From a checkpoint of a small image classifier: patch size [4, 4], 8400 steps.
Rows from block 9 of a small image classifier, named by matrix and row number. Rows with one number within an expert belong to one neuron, the router's apart. Each number is 128 + 24 x the weight over its row's rms, rounded and kept within 0 to 255. All counts start at 0. Numbers have three digits each.
Before each expert's rows are labels from the 100 images, of 14848, where the router gives the expert most weight on average: "top examples" is what is common among them. Only what is clearly more common there than usual is listed. The data: telescope images of galaxies (Galaxy Zoo DECaLS).
# router: router (model.blocks.9.mlp.router.weight, 8x256, trained with AdamW), inputs 64-127
# gate: expert gate (model.blocks.9.mlp.gate, 8x128x256), inputs 64-127
# up: expert up (model.blocks.9.mlp.up, 8x128x256), inputs 64-127
# down: expert down (model.blocks.9.mlp.down, 8x256x128, transposed), outputs 64-127

# expert 2
top examples: shape: featured or disk; edge-on disk: no; bar: no
router.2:123125168124104116107140118140168097146140084096119069113150133175085081133124140148083105156107127164110163119128119091128135100120113186155101064109116118153118133101198129136102140177126087
gate.0:107086069143110142144165131137132120121147123166112089130128131151116099209116142173130153120120115142080150125099110077128130125155119131157133188122157189131140120135108139123149117147145133
up.0:136141163176143118134114137091138105120130180166074135119105140125112119104105111115103145137167138081119158105155111144118110153093107128104142138159109092158094113148134093103140100147144165
down.0:129124106076106118134105152146145116136161127147153142108122087085132112138114142116126141158114119128128130108130119102120116125160092126150070162147121132112156128134117130099135131114145125
gate.1:123140127126134089167125120142118141144125140147114139149111144102139147157104131157111151126160110114137120119136137123105112136104092147146138126132073123139111148128130193112114094100112129
up.1:127151139104154117163114089141097154149135175156121122132089121085178135129118149127108137151142119101130145114143156118124131133116105142140125124161105132150130139107119187135137116126116105
down.1:139093131142166094144135159059101104149158151119152145144136191167108185147107098109140157133148120147124128096125104113121168081101109156131104143122150132139145100133109114103137123112167138
gate.2:120155088148122120164133115149148104119113118099119072173120122158114128128108119136125149132173154185089149136140082088131110126143103129124102138103123113134120108129152120182110140111124155
up.2:113120061167100098150159094090150174117152159160146209112082165135192162141123144148125148105170111144129133133142121121181143128132166150135157119117164143096156145116091129102126140101130144
down.2:126122140110112116106120172066121131167151142131133116093093119112166150160098087117152129133122136115146117119110130103133170116126128114113080180155109124139139114104100129105136137129060135
gate.3:133163139130137162115122129088160140124067118136125134169101129117158100155149141122112125139100101074138135142131113152171099176161113141128117157120144126140151147119095138125084096129113136
up.3:146147141140127153145092145058134102126086118155137117139104128102108088124123141105117145149087119098152135159151115122156095156147134115137132139124143138171147146122133164149102112185149130
down.3:135122165112103139185129116135124120094126146118118184119168121106129147071164095080118105075140133123140133090117098127127111122090117124114134140191125143101123129119146097119141144125146128
gate.4:161127114139143104172149159124121152113112134126159086133134139131112145129149103119142121135126151099171130146135097113197126127119157134154111164147122165134139143079106091108123124088114129
up.4:148102124128156107160140125123144171124129122114163073137136148096124158137125098107151083120116142106181088132093107143156135088130145104114082159165087157123144130112128093127101124113117112
down.4:107119148159148149165172185129142093101133169119161134147143158167080104157077144102141166124146132141120095110124083152113135104102137100113083094152103102127122122170126113117126095131122127
gate.5:116146176147106146098115158139131140175141123131130121133120154125137142125118121180118110152118148155103140152142117133129157128103112156094123190117124127123139112143136119140140168149143155
up.5:136133113118122097149140103127116096078130105118133123134146104163107123127145113074140132106128118107129133127132155133135122119151143098159146076127134127139104154123129133114106107108118077
down.5:133118144072145125167152091137134117173176127121128160137119153121153163140157143170165135122218119129143102154123181140129136128131120127149135098113126132145124138155148126099138132132126130
gate.6:147156135107139114115145099186173081142125100142124132144105141132072093117089115151127125138135110123104125132166104105150164137124170129154136113134160141138153166179146098136107170114125118
up.6:113098136136125139113121158085111196104133137143108142139136127149173161174153145100106130115125134125150123130123120147123118102104081145114140139127112128134102098075107140137158103116140123
down.6:112120123120144123111147144145129133104117128130116070106130126139215069152115122133077126120122155143114119108129119116130151141153125123137109119125123112107128118106144096153112164141102137
gate.7:104142132132103114165127155115109108138141109119157114128115151103135124141119114120080140121113156145119161094117118116102146085105114115163143117090143140143091113111113156042169069110109128
up.7:114112097147104116155166153138117132124117098138171107103167149114143119152123164139103147094122155166109131118118126175126132086128135099136166153142140119125138104118124142104147122101115087
down.7:116130099121155131127150135134093146078107102145141122130094133132088181143159138101131139142108127114112143105134154104145093123137142119089106135085159126155144130134129109143136148158112096
gate.8:137123110072130143093096117116164123126116173134098150122124109129137124110144140106133081108134100105095124131105100161086173113143095124136099063117120105121082124138091107120096128134158123
up.8:144125109073150140085091120128115116123142152178100156131139101135135118135115142116132115120154109121108147165136123136100187104132081115145127103141098067097119121153135125131117120117161113
down.8:127130052132158111140141126155145129152109071128116149122172079148157069160185147126169113139120125127111141114097120126117163120141129112131094132124112125121140137123141082158134162115136152
gate.9:103141127171096149153103073123133119183132171166148130189180135104129100102114118136121119165113159119159104132126142141107201142117112146144159120096103129112146127115129120165091125111168148
up.9:135136148115115137116128141127157122142162115119135110092101125100166121134129133097139143122121113093095134143116131108094078141119152150125162148113177113135154148127124138108121097128086108
down.9:118141103095145118172122089114118126167093156111117143117164140157121077082104139139157122103080144120148131141111218137133099137060127145088111176238122137129128107163129148137138139126143167
gate.10:134146071071171112139150125153118073124103120126132135154118167118136141132174125139115141107132103139132125122120122120116143147151144121151121140117129120135155119155124139150110154125131123
up.10:137149099159115118144118099111162130124111166143127089121100098125103097091142152113132123136122131129131108073159169120176119150090124164108088107163149121103129148133123060153157080119152135
down.10:130128133179126159127112136143114122121151135145108114102143132129065138119144141173141115158139123119105123128131104141120194099112101122138110087104135123109107135167125097098136148131158129
gate.11:163131167129125147086134140108149095098145101157147182129123141137111149092209113141176159091108163130129116137174114152128128113126147121104139141140111123144148127102137112129133124159147168
up.11:099135097129134109161104110136133172161104152098128101117119119122152075129039128135103098134157098144125140106093130108139103134135120124148113110123133139102121141159108134137125123124111080
down.11:128130077146122137127143151191134135149144115141134122129153166149125172110146148126130133132193125134117134112133088128122131126133122131111136018125128132132113136125135140136142140124129129
gate.12:139088121147087125108155174182190148140125129166139153123085148125102189138129150126111141131184112132142084159174127131119116114135133112099151139139119114105119145134103090115099185118146087
up.12:165115125114105111115143156186173149106132151129125154110101153116097186126125117163112141114171115169109118195157099123114091136114129106100139180136115107118160126121120122094097186115150087
down.12:114123108103129130145123117120128147114147130115137145101097134084183145095156147093130126101120114143121185159125104130103129104048140124087162138166139127162120114131130110125095187113123130
gate.13:126140118097161135164115127131159095110119129149110160121152116131088148117110116106128132149140155163085134126107150124154152092100133174136109139082102148130142131159160109147090131133137134
up.13:140112170136100117106136135132101143146132123109143092133120148124177129144145137160119112102122115101180120124131099149106118163143129113128137114147147133116112141114094149108171132122111121
down.13:128122145159123103086139116123134150105102128139108138101092097123174177153095140155161141124187136128136104160143149108145142107153148113127136081190146133150148133145149108093101150120142128
gate.14:133130174130110087126122089152111169100120157126125080128135158124158090165144183161120093152108158152144122138149156116107139112161131151140123111128095133106101141110196137129127117084089169
up.14:134133188144125116106115091129111170091129154134132091134108144117164112153151188160126101156099154135132132157132136121098122124154115168159142100118109123109082121112184138113114115081104178
down.14:128129116135126121108126175049127095115149135107114080144158109127075123129163099086131135132226132122129148106143093159139142122183118126132112093111139129092102121159119106119141120135123118

# expert 0
top examples: shape: featured or disk; edge-on disk: no; spiral arms: yes
router.0:174114143162152147112082148138141097111093124152139124156133140106138136089159071118140107133150161136142124148104160165115126131155171154146150119120125133113102125135135089085071133140137155
gate.0:094099130021136144132134164145116176148076129155137093113160152128127145185132119126123155142136120119164132126113118139142134107171131103158135161127126112105114154095111133121145081195113143
up.0:098113090103154128122110126184101083082128121114135131131111135152142123135133120105131123152129115095151090147149169132147132111139119145131115110101123121134086122114133138173117110123123122
down.0:120133117230129109067120144096121137138146165139122144141130125149101171156138153208069122147124134117119150145129125124137170126115109107137120163149134128128134131121141119161135154118130121
gate.1:121113065138163081104147139095110153175127129087124120128135137153116213082133119120083121111161130131126144153154131130145115155161124156100130103067142128135108123140132151097120142158123094
up.1:136094056125136094063167119098077181152162160108119102122111165166126187097119089137089100105145110130167103107101157148169144159139098158123133118102141140164131147147166167097122163142124112
down.1:141124151098128143172108134176111136131122115143129100133122079122126061145041173127130115146087128132141138177135175156110085128130122122127151086066129130129131123118119162146115113129135132
gate.2:167112082121183127125124114125165166098178137125128118144130119117092120110094124086127123097145131139077125103153090120127156111132134081107165118110111148150133137133128138122134116095093110
up.2:099140132114078138147125169094095082135115108121124158142143149119180146104125122133116138155111102129136159122119160138130111120155118150155118110143130127133131119098145123138146186160150124
down.2:135114056151124120172120166135116140061084136130130112124183097124127145122135102083113116107139126141145114101138067125137150131071131124108157111042131137117135132134112118132106102144137119
gate.3:126110113141147143094141085095152122194105123146163147102123139178104142132054091167129109144132135146138177147143117113137139155116120143129128155115127114117153106136166141121094141075066104
up.3:128135151089112139163127122165118095129152140133129127146119122113138120103172148110136146145143129112119075134098159109111099093109065148122132079135136122099086122161098101158106070142128165
down.3:117128071134127105172118114088134121162133115136122142132117114171149117098110124180115123122115142124127149088124112143123169123093132126148146173113126124125106137127132118125123104123116132
gate.4:141144173157130116131139133062131101096101153109128116175115118129094139141149120133075193140142145104119136081105092101126161127127106127130131130101104080134129121149122158142143124130110157
up.4:114082160144160129164090133118096116160119133114147120123112096139134061128137153123109130145152139112169116123155122180143091094128161146111098072126149117109129145151100119107152097123112139
down.4:124125164128133130084113151126123133166063141114106130124115168101092125151132079151066144142155161119120114107103119161116087140098129125180105134131121107141077097156135140119100102106043121
gate.5:113129114108136129126160103125104142154132155131166150125104138145150121137110128104136166133130143117133113138094189204108122138128127117124131140134115111148130115157114122152122098129100077
up.5:139134093113116089118130097140126146150120101139162109114088112163135111079108153126136146124117108091106147120144184118137150153129116130113168110130115117140148132100092145171125142115147084
down.5:137146107134110106171143121180131104129160107133131128138144111164158152155104124074136139156151107110144152153136135091131119140148134141145196143105112121144150097060155163094135158132176132
gate.6:115125146195093148135094139132161123144135139110113160137104123117156134112121145138138117103100103069150135113111116086084129135157123130111127130125106130090167101115127126163146113109061126
up.6:152137080211079127127103121119161113181124170125140150164126120109168120123124151127108111094097107086160135104099142084112144141129104136105108156124123118069157078086163122135125113116119108
down.6:125138170120116107188139130133118124124170127110134152140120127137139106156093155123164141154135114122123130124134119135134085152140115120116156115117132121140127147134121131132116147143098118
gate.7:157143112122126136140103098152111109079167121134126118115146139145139089125097091180143077094126192143116148117105131130119128125132119145113139152142141116101114146126108147165125126115132147
up.7:157145105116162124122107112173124108165127169112105112112171129114100084106092125150166119129082168089089137123088158114136136156129118141120133107165132096161135137141155092114134131111119125
down.7:117125091149122130130110128084113110051117132121133125153146139139157143127112126159108128122182141144138140143125101139147139132133127115172169133017117129083116129116124125165140104126127117
gate.8:104084146137138108096121156106166137138108122127101111090106110158121147147095149112115149121156123125137149133154113163165148136184170151128104135125107112111129102151103095140078106103143108
up.8:127101136132126121122146109115106141101121143113116113178134081089095119121153069107126111139148151147129121123135122112119139137119121143119123164144131101147149157167152139173145144095175120
down.8:116131139120134125095100137160128137141128108125115133129155173122095147078098179106191092123145140111120111195141142122146122127114125127114114135130116107126136121166121147092108149145139135
gate.9:133093121124124134126172110091141134107085121168107137116139099162112110155153120141168133138097125129117133133117063088151103127169129117124112154124128128150131128126118141117151138165157122
up.9:142142126148152126153073107117111142155157119117095098112132146073118120152112144124136120132148140124137104156157149134110104128162079109110146115149111104127125137138167070128080093139155127
down.9:131132148083122146167113109165121118121149119141138104145088124166145105106071114150169137138088113132132133118091100118128052125164127114121102120097132134123124134136133139134132133142102145
gate.10:169107150109124081149117105112160164171140132130128086119129102126115088113113150171107171148108101119119125083132098125098157123155163089099121134136144133133128139124140149095174088196169151
up.10:132127106171162178092145118135098111127132120115133138151133113144153133098163105134070101139138157149165141153112108141131140083081145133132134103143093106145155114118116105129116171073134121
down.10:124133092158133124078139140215127135099149081125117104137140119140123096100180100138131121124093111140151114116159047148138118149146122145155146044165125129107122126137138174118133173139139115
gate.11:134105071129137115156124085123138127102127142142102090160105123146208157120131142130117128106100123142124166181126141079124097137124109100122112104133134127123133116107116138144079153112101151
up.11:124175186154120112105115149159134128150093114110130146113113149131130100129123129130120143180125143126138117104123160118114125095138125134172132163109141144108137166187131107114145108122138117
down.11:137128033092126123106124117067125139089126142112133101128113107146091214129131128115096127107164111122125127132118099122111123144106122146150104091166146130108110121134148110145157172135114134
gate.12:156112170113103149089161163144127092087139138120160132110094123167128120150096082140162114133130120144150131189149164158125188117189172132079154165091125126081157147138131163122131109164097086
up.12:136143090103129102168129095086104105168125100107122167151129139104144122122138129090125158106128105139136138087110138097131127143111125119188120125158131142093124131133093117110099120089208163
down.12:123127138116124133069121166065118122122128124112121115127111123145025118155173138134114128113101141134124146149139091114114138112138132125136147185069132130107124127155132117109139145163134122
gate.13:136133083126130145156141120132138134128142106118109143156117144187099067104097116120150128140087136132135122102151130140121133134094134133164128107125123132137141145126088114175128103143122121
up.13:165147121198109126089122127116123187134133134137079123123135116140139106169142150122119137152112077165160149119115143146164086099164123100095127160110141159128135130131125097081094155131131109
down.13:115110143142112115091102104163116109093143128113121097113136143097179163075178086168177148123156122119128149061148117120142044111099126139119111111078137144099132128122130110134114109120154147
gate.14:135147080146096126139118103158162120150143115131143123116103150161175096134160123139097125177130071128093157135146134151107073107127136130142128143152120145121127113131146185149104112120125121
up.14:129164099148084139099129119133152131155163114147131116134115131164197122128170139113082123168146092116078141127134149153107089119135137141128123165153128136107137122131139174147118126122143129
down.14:125121221125128143182132106139131136068136139141116119123123137100053099147129116096152100110176142139121134158125114138136173122124117141142127065116129128107134108113124090155115137127095131

# expert 1
top examples: shape: featured or disk; edge-on disk: no; spiral arms: yes
router.1:142106087130103139145132131105149181127118122119124152128143110172164133156088148086100174091119123118137129111098117157165144108141169129153119116144119151106119103134088120147110146176120117
gate.0:135131132121109112134151107167126076129148163141124090102078135117112155129106122165119150168133128160115134138132120140122113161128081159119126112104130140175115150148153151074111137131095109
up.0:084139153118129115129122091122119133116134132167115113099131097110118118144120128116110112169132102112104152101119100076116103170126097136120113134153115157156128151102142167122124091127159160
down.0:119133133129145143145147146100136122061110118126139101121118144185148073120162178129116123103126124123150116114132118140125085117128119139073142155171120145125145133142135148110131164125134129
gate.1:089131175126076145099112130132140102109114147145128172080085140161137077110116086139160158120128101090126129155144108124143149109098135111109150143129127147124134134120142107165082115148112109
up.1:109146143134101134131133153172138092109118137110143160095098121138142076115130078111148143097123107115068103146108108113148176126100161100088109125116164164143192133134134144163122122124148112
down.1:119104103092138137077116166133124131122127117110127111109094142145171114108184146153164129140143103143123100126092135122140111129126122112132147146099125139169106137119134179156125143140111138
gate.2:134133110151195114131136159160171123127099090101098082126129115142131108129135110104108132183136115135121153095118103127148107117155100145134131156159151140143147153157131115123125144136132140
up.2:132125100125180121122111165152155142139094087080112076115130138134112142112133118086123130157160155138135117120134108133145107113151079135133120142128145125162158142149143110147125151133107157
down.2:121117090182129154159128115101156121131199127133130112135127122095110070113074109195099133085089126120136128160114155108144088119087130133149111059137129130133130104103127108135123145146159128
gate.3:127096126103160110098133134142127118189127112113182190119124157139155162139128145107132116123134152103143164164157102115130131108133115142112164149118148107101119144172073133160114105115173173
up.3:120160132159134143136109129096114141102143123131105054137130108155090106116139105135141111136126103158111093122085172138130133116137123120132098107144099167170121121075189127116141141134074102
down.3:141131104140128126124139157119134130144111136144130112117141116096130135130108113204176119094174126118119127114136115143111132124144123107137131119137110152137128127124123095116111167143173132
gate.4:127118120190119118152123123152145149150160114108119129119114146141085101165128109113115137135119190104140135160137143108127118147167142169181119086118137110100125164090162156123157157144187119
up.4:121148090086146124102149127129122124133117073129154169093108122139127164151153156098136121094138152151104154161129095125153117080125107105121144125135129104142127156138130185123107114106127078
down.4:139131102104129120145138158093123111152151131127119129121122148146074090116122133213106128131142125132137094045111144148139114154109122126140134141115135123137109128129116100093087134119128121
gate.5:105156133126161114122118165142111098114099120143119145151149085142127161129142150137152163097122134134107146094154138110090115137110132118108162182102122116129112147140079156139149148120136155
up.5:127135112153093151135123123140143109137109154150102101116094125135142104127099112138089110133127137113137128095146092097113178128120126108125130114142130157143153140143092105125107141151070120
down.5:116138113155130141174132147117128134122146125124138130103148118146101103117108116096120153141172131128146176112131071130115062118109136113147143148112101134116122118144137134145142113125141119
gate.6:077105102151168103118126152133103201124116135120138138120145151131123098138122115121120112080129197149148112131120099204095111128102102130102143108137138119139136152137154139146141144096182105
up.6:142139113111153102158141130121130113091126156147166146125135111166114123140143098115133116094131079128152155126182119127115103118121151102125179096134129154136175135159107145099126104134143105
down.6:136128129118143165131106146178115143092117120133115137142097141132112070084134121129150116114097138138117122129099147130126081142107129137124094148071129128106110110115096149122120156136130143
gate.7:097139125170151116142118121152114155118091127153157134131115143161083137106142157103134135137146116164126107116059092159114140126142094118165100082148107165105092131146181134156133127124111156
up.7:151125141123090098119113160124151137121105105155146119099092128180141163136133114050119118130174123115148118095133066154097134171142147093178156094110117153145164121157140117128117125107106147
down.7:120136162131116129152129148186131125140139121123146150124113195097117140103100109163119152155049130138127141139151152143141142119091137131126102107177133125155143131100124118110140083148167123
gate.8:154120156105155163067146158075100157142169115136115105109133151155104139139164140142142102102133118134125171104134146149147113130109143108117123151154135143096139119128138092115130129128081096
up.8:139117096172135112092081162104099126157134159131112089125149132172119160146150107141132114121132130147108136099147131127122109136116090092104123178123146137127151130107153086151145077120106127
down.8:122132079153135101097126110172114136181119127094128132124137109123135106100162104159141119091082144143149139101146122117121160140100141138107157110215146124144135129152125111115122081123093111
gate.9:171147155146130128162111123114137082121113116128109132127134121085095139076100127124120135119132105170136160112088142123096144136182121182154120082108122132093122072113132143104117123172117126
up.9:095135125081127149114138168169093168101144134151135110115145137157113133176174122104145132146141145067130111136137125138163113142105148095113161133138152111170115173145103119157168146115086135
down.9:117141110125132151085119136205123130131141138107137148126133083162106145150143120151147124141081146133121107183146187158122127126195114124168096142109133128159117127100131116122125206143062131
gate.10:096116163134099125124129121101140134143134110171120164122122128131134151140151108144125150133126100096135098148140136103162161092114097167150113134063121142137106127130065135083112146178105133
up.10:157154146157172105131123110120113102115153157101141110103115129125138088104130188127122100123129118161111182145113124130118090130139151115148122125175119126131126146133190123143121109082126128
down.10:135128133132130113176117140136143123104084130125132135138103120114071148175134112100144120118137130129147111091106135131124157119169127129135120155109127124145131123155121111103129156121099125
gate.11:105145127116125109163115129162144134141136146127136092091140105092118168125140115146148128152131139114134085155124124147175100135114114090117144111130117131140107151125168118119151130167134074
up.11:100164140128124150186121106137146138124108155099121098122137113076138188131116126140163133138119137132124096152125139150166100153106144130100150118117129115127130146139159125106122091158087097
down.11:130133188107136109103141138070121141127152141113130134139135110161097153191137151120095134150217143137128138075119125111125089130114125144094122116102135133156125132130116099136142058127146116
gate.12:158114145088119111165167136176135100127149140145097126114137113153170150119093141136131086091147119110138104136159125130147096112163113133111113098131146153146079118150155130147115077151156122
up.12:101138120153145131090067130095142138102100141101158125177091147130100116117171132112143137143146131174108127142086104096112129097086148127109103148131102118140153111101127142095119183098092152
down.12:122123162121134110093131138188126126112124125141128118119132112117135114171091127106144113111090118132116126134117078143127092131075132114108131154065123128119133114119144115142123108128105137
gate.13:101144123070119112161133112137149121146141125142123119146157107133072091131124123094125157099148126116090122095123114099162144142065097131118178149137139139136107134129086135127141067138146106
up.13:170102094175150160098110127085085149155123125116121125099109144104112157123118093145145119138103125133143109136154163171093150114161143134114110133113131116086147116093166107135132153106105106
down.13:130126129106130142086146131154113132100153125129122131136143119129077208125097139140147137130116132128119104126135107132129151137093124133137100160201129130129128132113122143142113079156119136
gate.14:160128056111138111134109152144136188142112144114095124134130116116145140150146122154115119114147102118116104086126118161169084124146117111122114136100107105107115161145140133116130148160099100
up.14:086141103130125130126152128147172050114156152112150075131116118137127063126119151128103108083115132148117152125096128117090122156136097186121107122126127129117132145106097131162122114071189101
down.14:127121198151122154200126139099117130112087127126126144143138138112142172107196131168155132119129104124126101161123189135149111119111129121113182143098122134119145119113162131107107128155147125

# expert 5
top examples: roundness: cigar-shaped
router.5:169147100160106107132113128117153118173108135097200094106175089115145122127082132121107140158101146147117139113134141145114143072138141147160106164131118141125136142065149111135100091133115088
gate.0:139133152106087180126159133121187137076093156062162146155088134087128095145164115155121132128117136177111149167111106097125144143135161100112095139157089118131109146120115107131132145134159105
up.0:110144113178118153147093126156121159110108165096098135143135099134105125150120129131145131134142149145090128154113158101112146132110127113126100145139089111115140151122114114119145121151107156
down.0:120120115204128123076112133098128120118099121121132131128107120125126147175084127163138111124111144120135107157156170146123163127154123138093080117167132119154113134119109106117139144153106110
gate.1:152098176143116160128167165163149144151153153124117131075127114123109160144106098109120134105113121131122119096125122178127176126120107147074086152092121115166132149110117124174130133143154113
up.1:103142130091131110140154101085172127143107125135143142158132150162154123084097145157154135137127135113115131150133123100122113083156134115157134067159145165095163101144143136118094127124122135
down.1:110128142154129126127152076077129120091181164105159134137125172095146165126107136128076137104154132119132071114119130098138113117153119101099102149216135114150122123098128153148114178138120135
gate.2:166113115101108138100129102120093075115086148101184107143125141142067082093116167150137141139123125120162101140119147108123079160085127118145129138129138129136112103135169132130114148124115124
up.2:137122136089091115119155151104152102099096180123206126128111141154116078119074205116138133163106139145150119121134134107117122150117158134149164074156102129161087107123166128103134153093117110
down.2:114140131099112151130128069135126146211188112132113161156116097095169170196115127104180121121134118119139149112121149114146135158172129135161202146197127127103121141108132118088130101124130128
gate.3:129162166166162119165117114175136124123108142132128125151121143133108155141095119179116131180172125120131130128131135119136077142180083118105129104077163120144130108150153152127102132190160146
up.3:141100139100090140098153148074123141140121092140127145111165137161125099121126138097134132095156110149140129183142124129137188121093126110109157122128105138142153127167131114098142123062092117
down.3:108125190185101149131145110165125129093094101144126108125127116162120111148127096184099109118115107134144172107131091147123131133095118140150151166074123142150134122149116117094130099157142117
gate.4:160121116111144133050144140171075149124132112145116089106109165096170126141163125130130128102113145124126101130122101094132123117116113147154125122133116157124116133118114153145138155132052159
up.4:154153142125166101084157144128100164151124123138131106114111104127134164098117141115123147119150123136155142120175113137096116150154131100108123111095127158130152107170106154115134155114114204
down.4:139140160097121100119149111110132114136089150155120126106095046137083177125126155084131147135078141132131094161134158139130109115104121119108159119185120130146151133100108104134165058144118132
gate.5:155140096124135119137111156102110119137184166129139051128104150118094150116132159120123152124126150082139140141153142156101097167130116133103142109123129174122184128129149136125170135107096105
up.5:122124113114153122111077141093105120145158132141128061143099131114113142111155150103133136140110146114123148114125112140109102146127093131131111113127116179111178123127147136123194107119119143
down.5:121117165149130140095125132129145137076154094126125123136126106139157139156162127050146127146135121138117124121163164118126189124149118120134149080152130141136117139124107129106145124118150124
gate.6:141116089157085122143106164132152130177171111124136110120147101092143136126061113140123139119127114149146137114158096127143104143151136124113121118101146140148121137174174091127153076092139133
up.6:098123181131154148124162097126134132136104159162094079151098119111113145096130147137119106129141148078116146137131147134109147149121133124113134107143156138132105100108112144098176142168119138
down.6:126127110111126109090103138169135142139142125136125175163137184151144208065107141111159143103120108136137108162129128131119171115133127120174145095131120115127137118147137112160138106160122109
gate.7:190127086163117105152114122133115096112144181159150110146124136112124166104102159136134132143117108163136095130128099140107131163112167145109124138139135140113137115167145116131156107106064116
up.7:125090152114150122130106122120109133149158106140143134100151160111143125124129119121105126108153163109141128110107147123127110147157084100151143100180143119081149116110088108132136141093147133
down.7:134134160135125126152121137123123112124170123140132143132115137139090116108101095120162140127177100131125157113112153141153104150139137133159119154175124121121129141140123143103155150150155141
gate.8:180143102167153137111126111096107096114112184113120117159113117112145134133120125168105129150105143126139088099093113155147111143144142142116120130110156091097112121104199087091103119149131126
up.8:075155163124125107161132148126137155093106070165123155115113123132102106137123127109174149142109104131129188123126146071109157103115090117160113174137110170182148146122120147172122153104096136
down.8:135125090122117159125136106142138110199156118132114100113120156132113152063112120178113130113128144129137126124133100128133119135133130147107146120214135143131125131116127121122142153145119126
gate.9:135160137182146105136108121095134109087101116141128130095148123094147156104173145132151096090131108121134168100112123136073140153101108170142133090104158147145137169180087105086147170131171103
up.9:113142133146145125120130090140149120158165131088169109115136153149106121133142121094125111143123135122140132144125119125143120132085119185141112107094165160155181127131113119113137143132131140
down.9:107117109188122112169124139131138123145071126137136147142139102182133137102167094109172127128143119110129155135131149095135104107064129128137134155059136132132139110177157130130134097110108127
gate.10:156118189134103114168090116134095132093095202111116152126133095068106107126117125134135118116122108115107126150136119154168156119106110137085144083074145127140144157125138166095096110132140102
up.10:137116105103118140114152125156107134162176091126109105124114136109091091109100132161142124116140175144080153141118090096130149088079114118160123083139123121125119113135169091115157149129106114
down.10:103128131107118124146146133136134122168086138137128133117092126130119130128162080172138152129157124147138131156152148138119136145197121137123086156144136140099154117104096130093115150105180134
gate.11:132081197139120150118118122122148141122097088134124068117140157122132138130109091100111112132095094151146120145120126159127157141135118113072133146160157143131085148156117136154123133138136115
up.11:158085142125140101121114095182145131121145155169131158103060174124164128145108129133133121119141093117132120134137143123131098104140092109121132128144146152120129142138148174138112145117158120
down.11:139142134114155146135087116142113125186148123133105140149103115149159147152096168101154141093174119137114138085102164112131136143132133126131124130118119145115157136134160107148122104114137139
gate.12:158132124077159111153119150126111119121148090139130087161114141112089100122106142128143150121167190150149123125142084150122105129140119080117117095109125135135103122138167092175127130137104119
up.12:068118159121130141151152127111127092136121128150129158116124141132109068113114133149160139106122054123148114141131157107111101149103109115125138157087110157107117129141090095116140140164121070
down.12:135126157147124130106126098169137129047146126122121095107123119103058114093121148190093139145121126119139132152144186146131065117081126135141105095161134125139143119129122113119139057111147133
gate.13:128149148116169155149137105083137118093108186165137112132098099088095104076103116121137126111130160143095105125140138126126098113134173119115149147125128117133128083115152132088156079111130151
up.13:157142106127118133098114101140163122150135144137123155103127096097097107120139138083144175117103136128140128105127135040139117136100147109116151175181143141138141115124118161160133137058103100
down.13:130128174155136137123115107193118140107148117130105102112137125124139122071138157161172130124089129155137121094147134138130094136126124117128118135119127120112107142145146122153148089116112117
gate.14:152130171131139118122156112092154146140124131121103092127148119124160151121110084155097133123182160148103082111149085194100130138115133150125133131144131120140100125137110142147069123101148096
up.14:128133109126129119110157114170175154119120165074117107119122148155145093119124110136146153132152160128093104122132102161140123144131120125166138134074126107131115143155103123134097113116166093
down.14:128132061116131121168142106140122112121135129124113128155135171134155093114156158132134134129172107132144124117107074122141128137141114133131140179083124145111119153126125130099137187133088113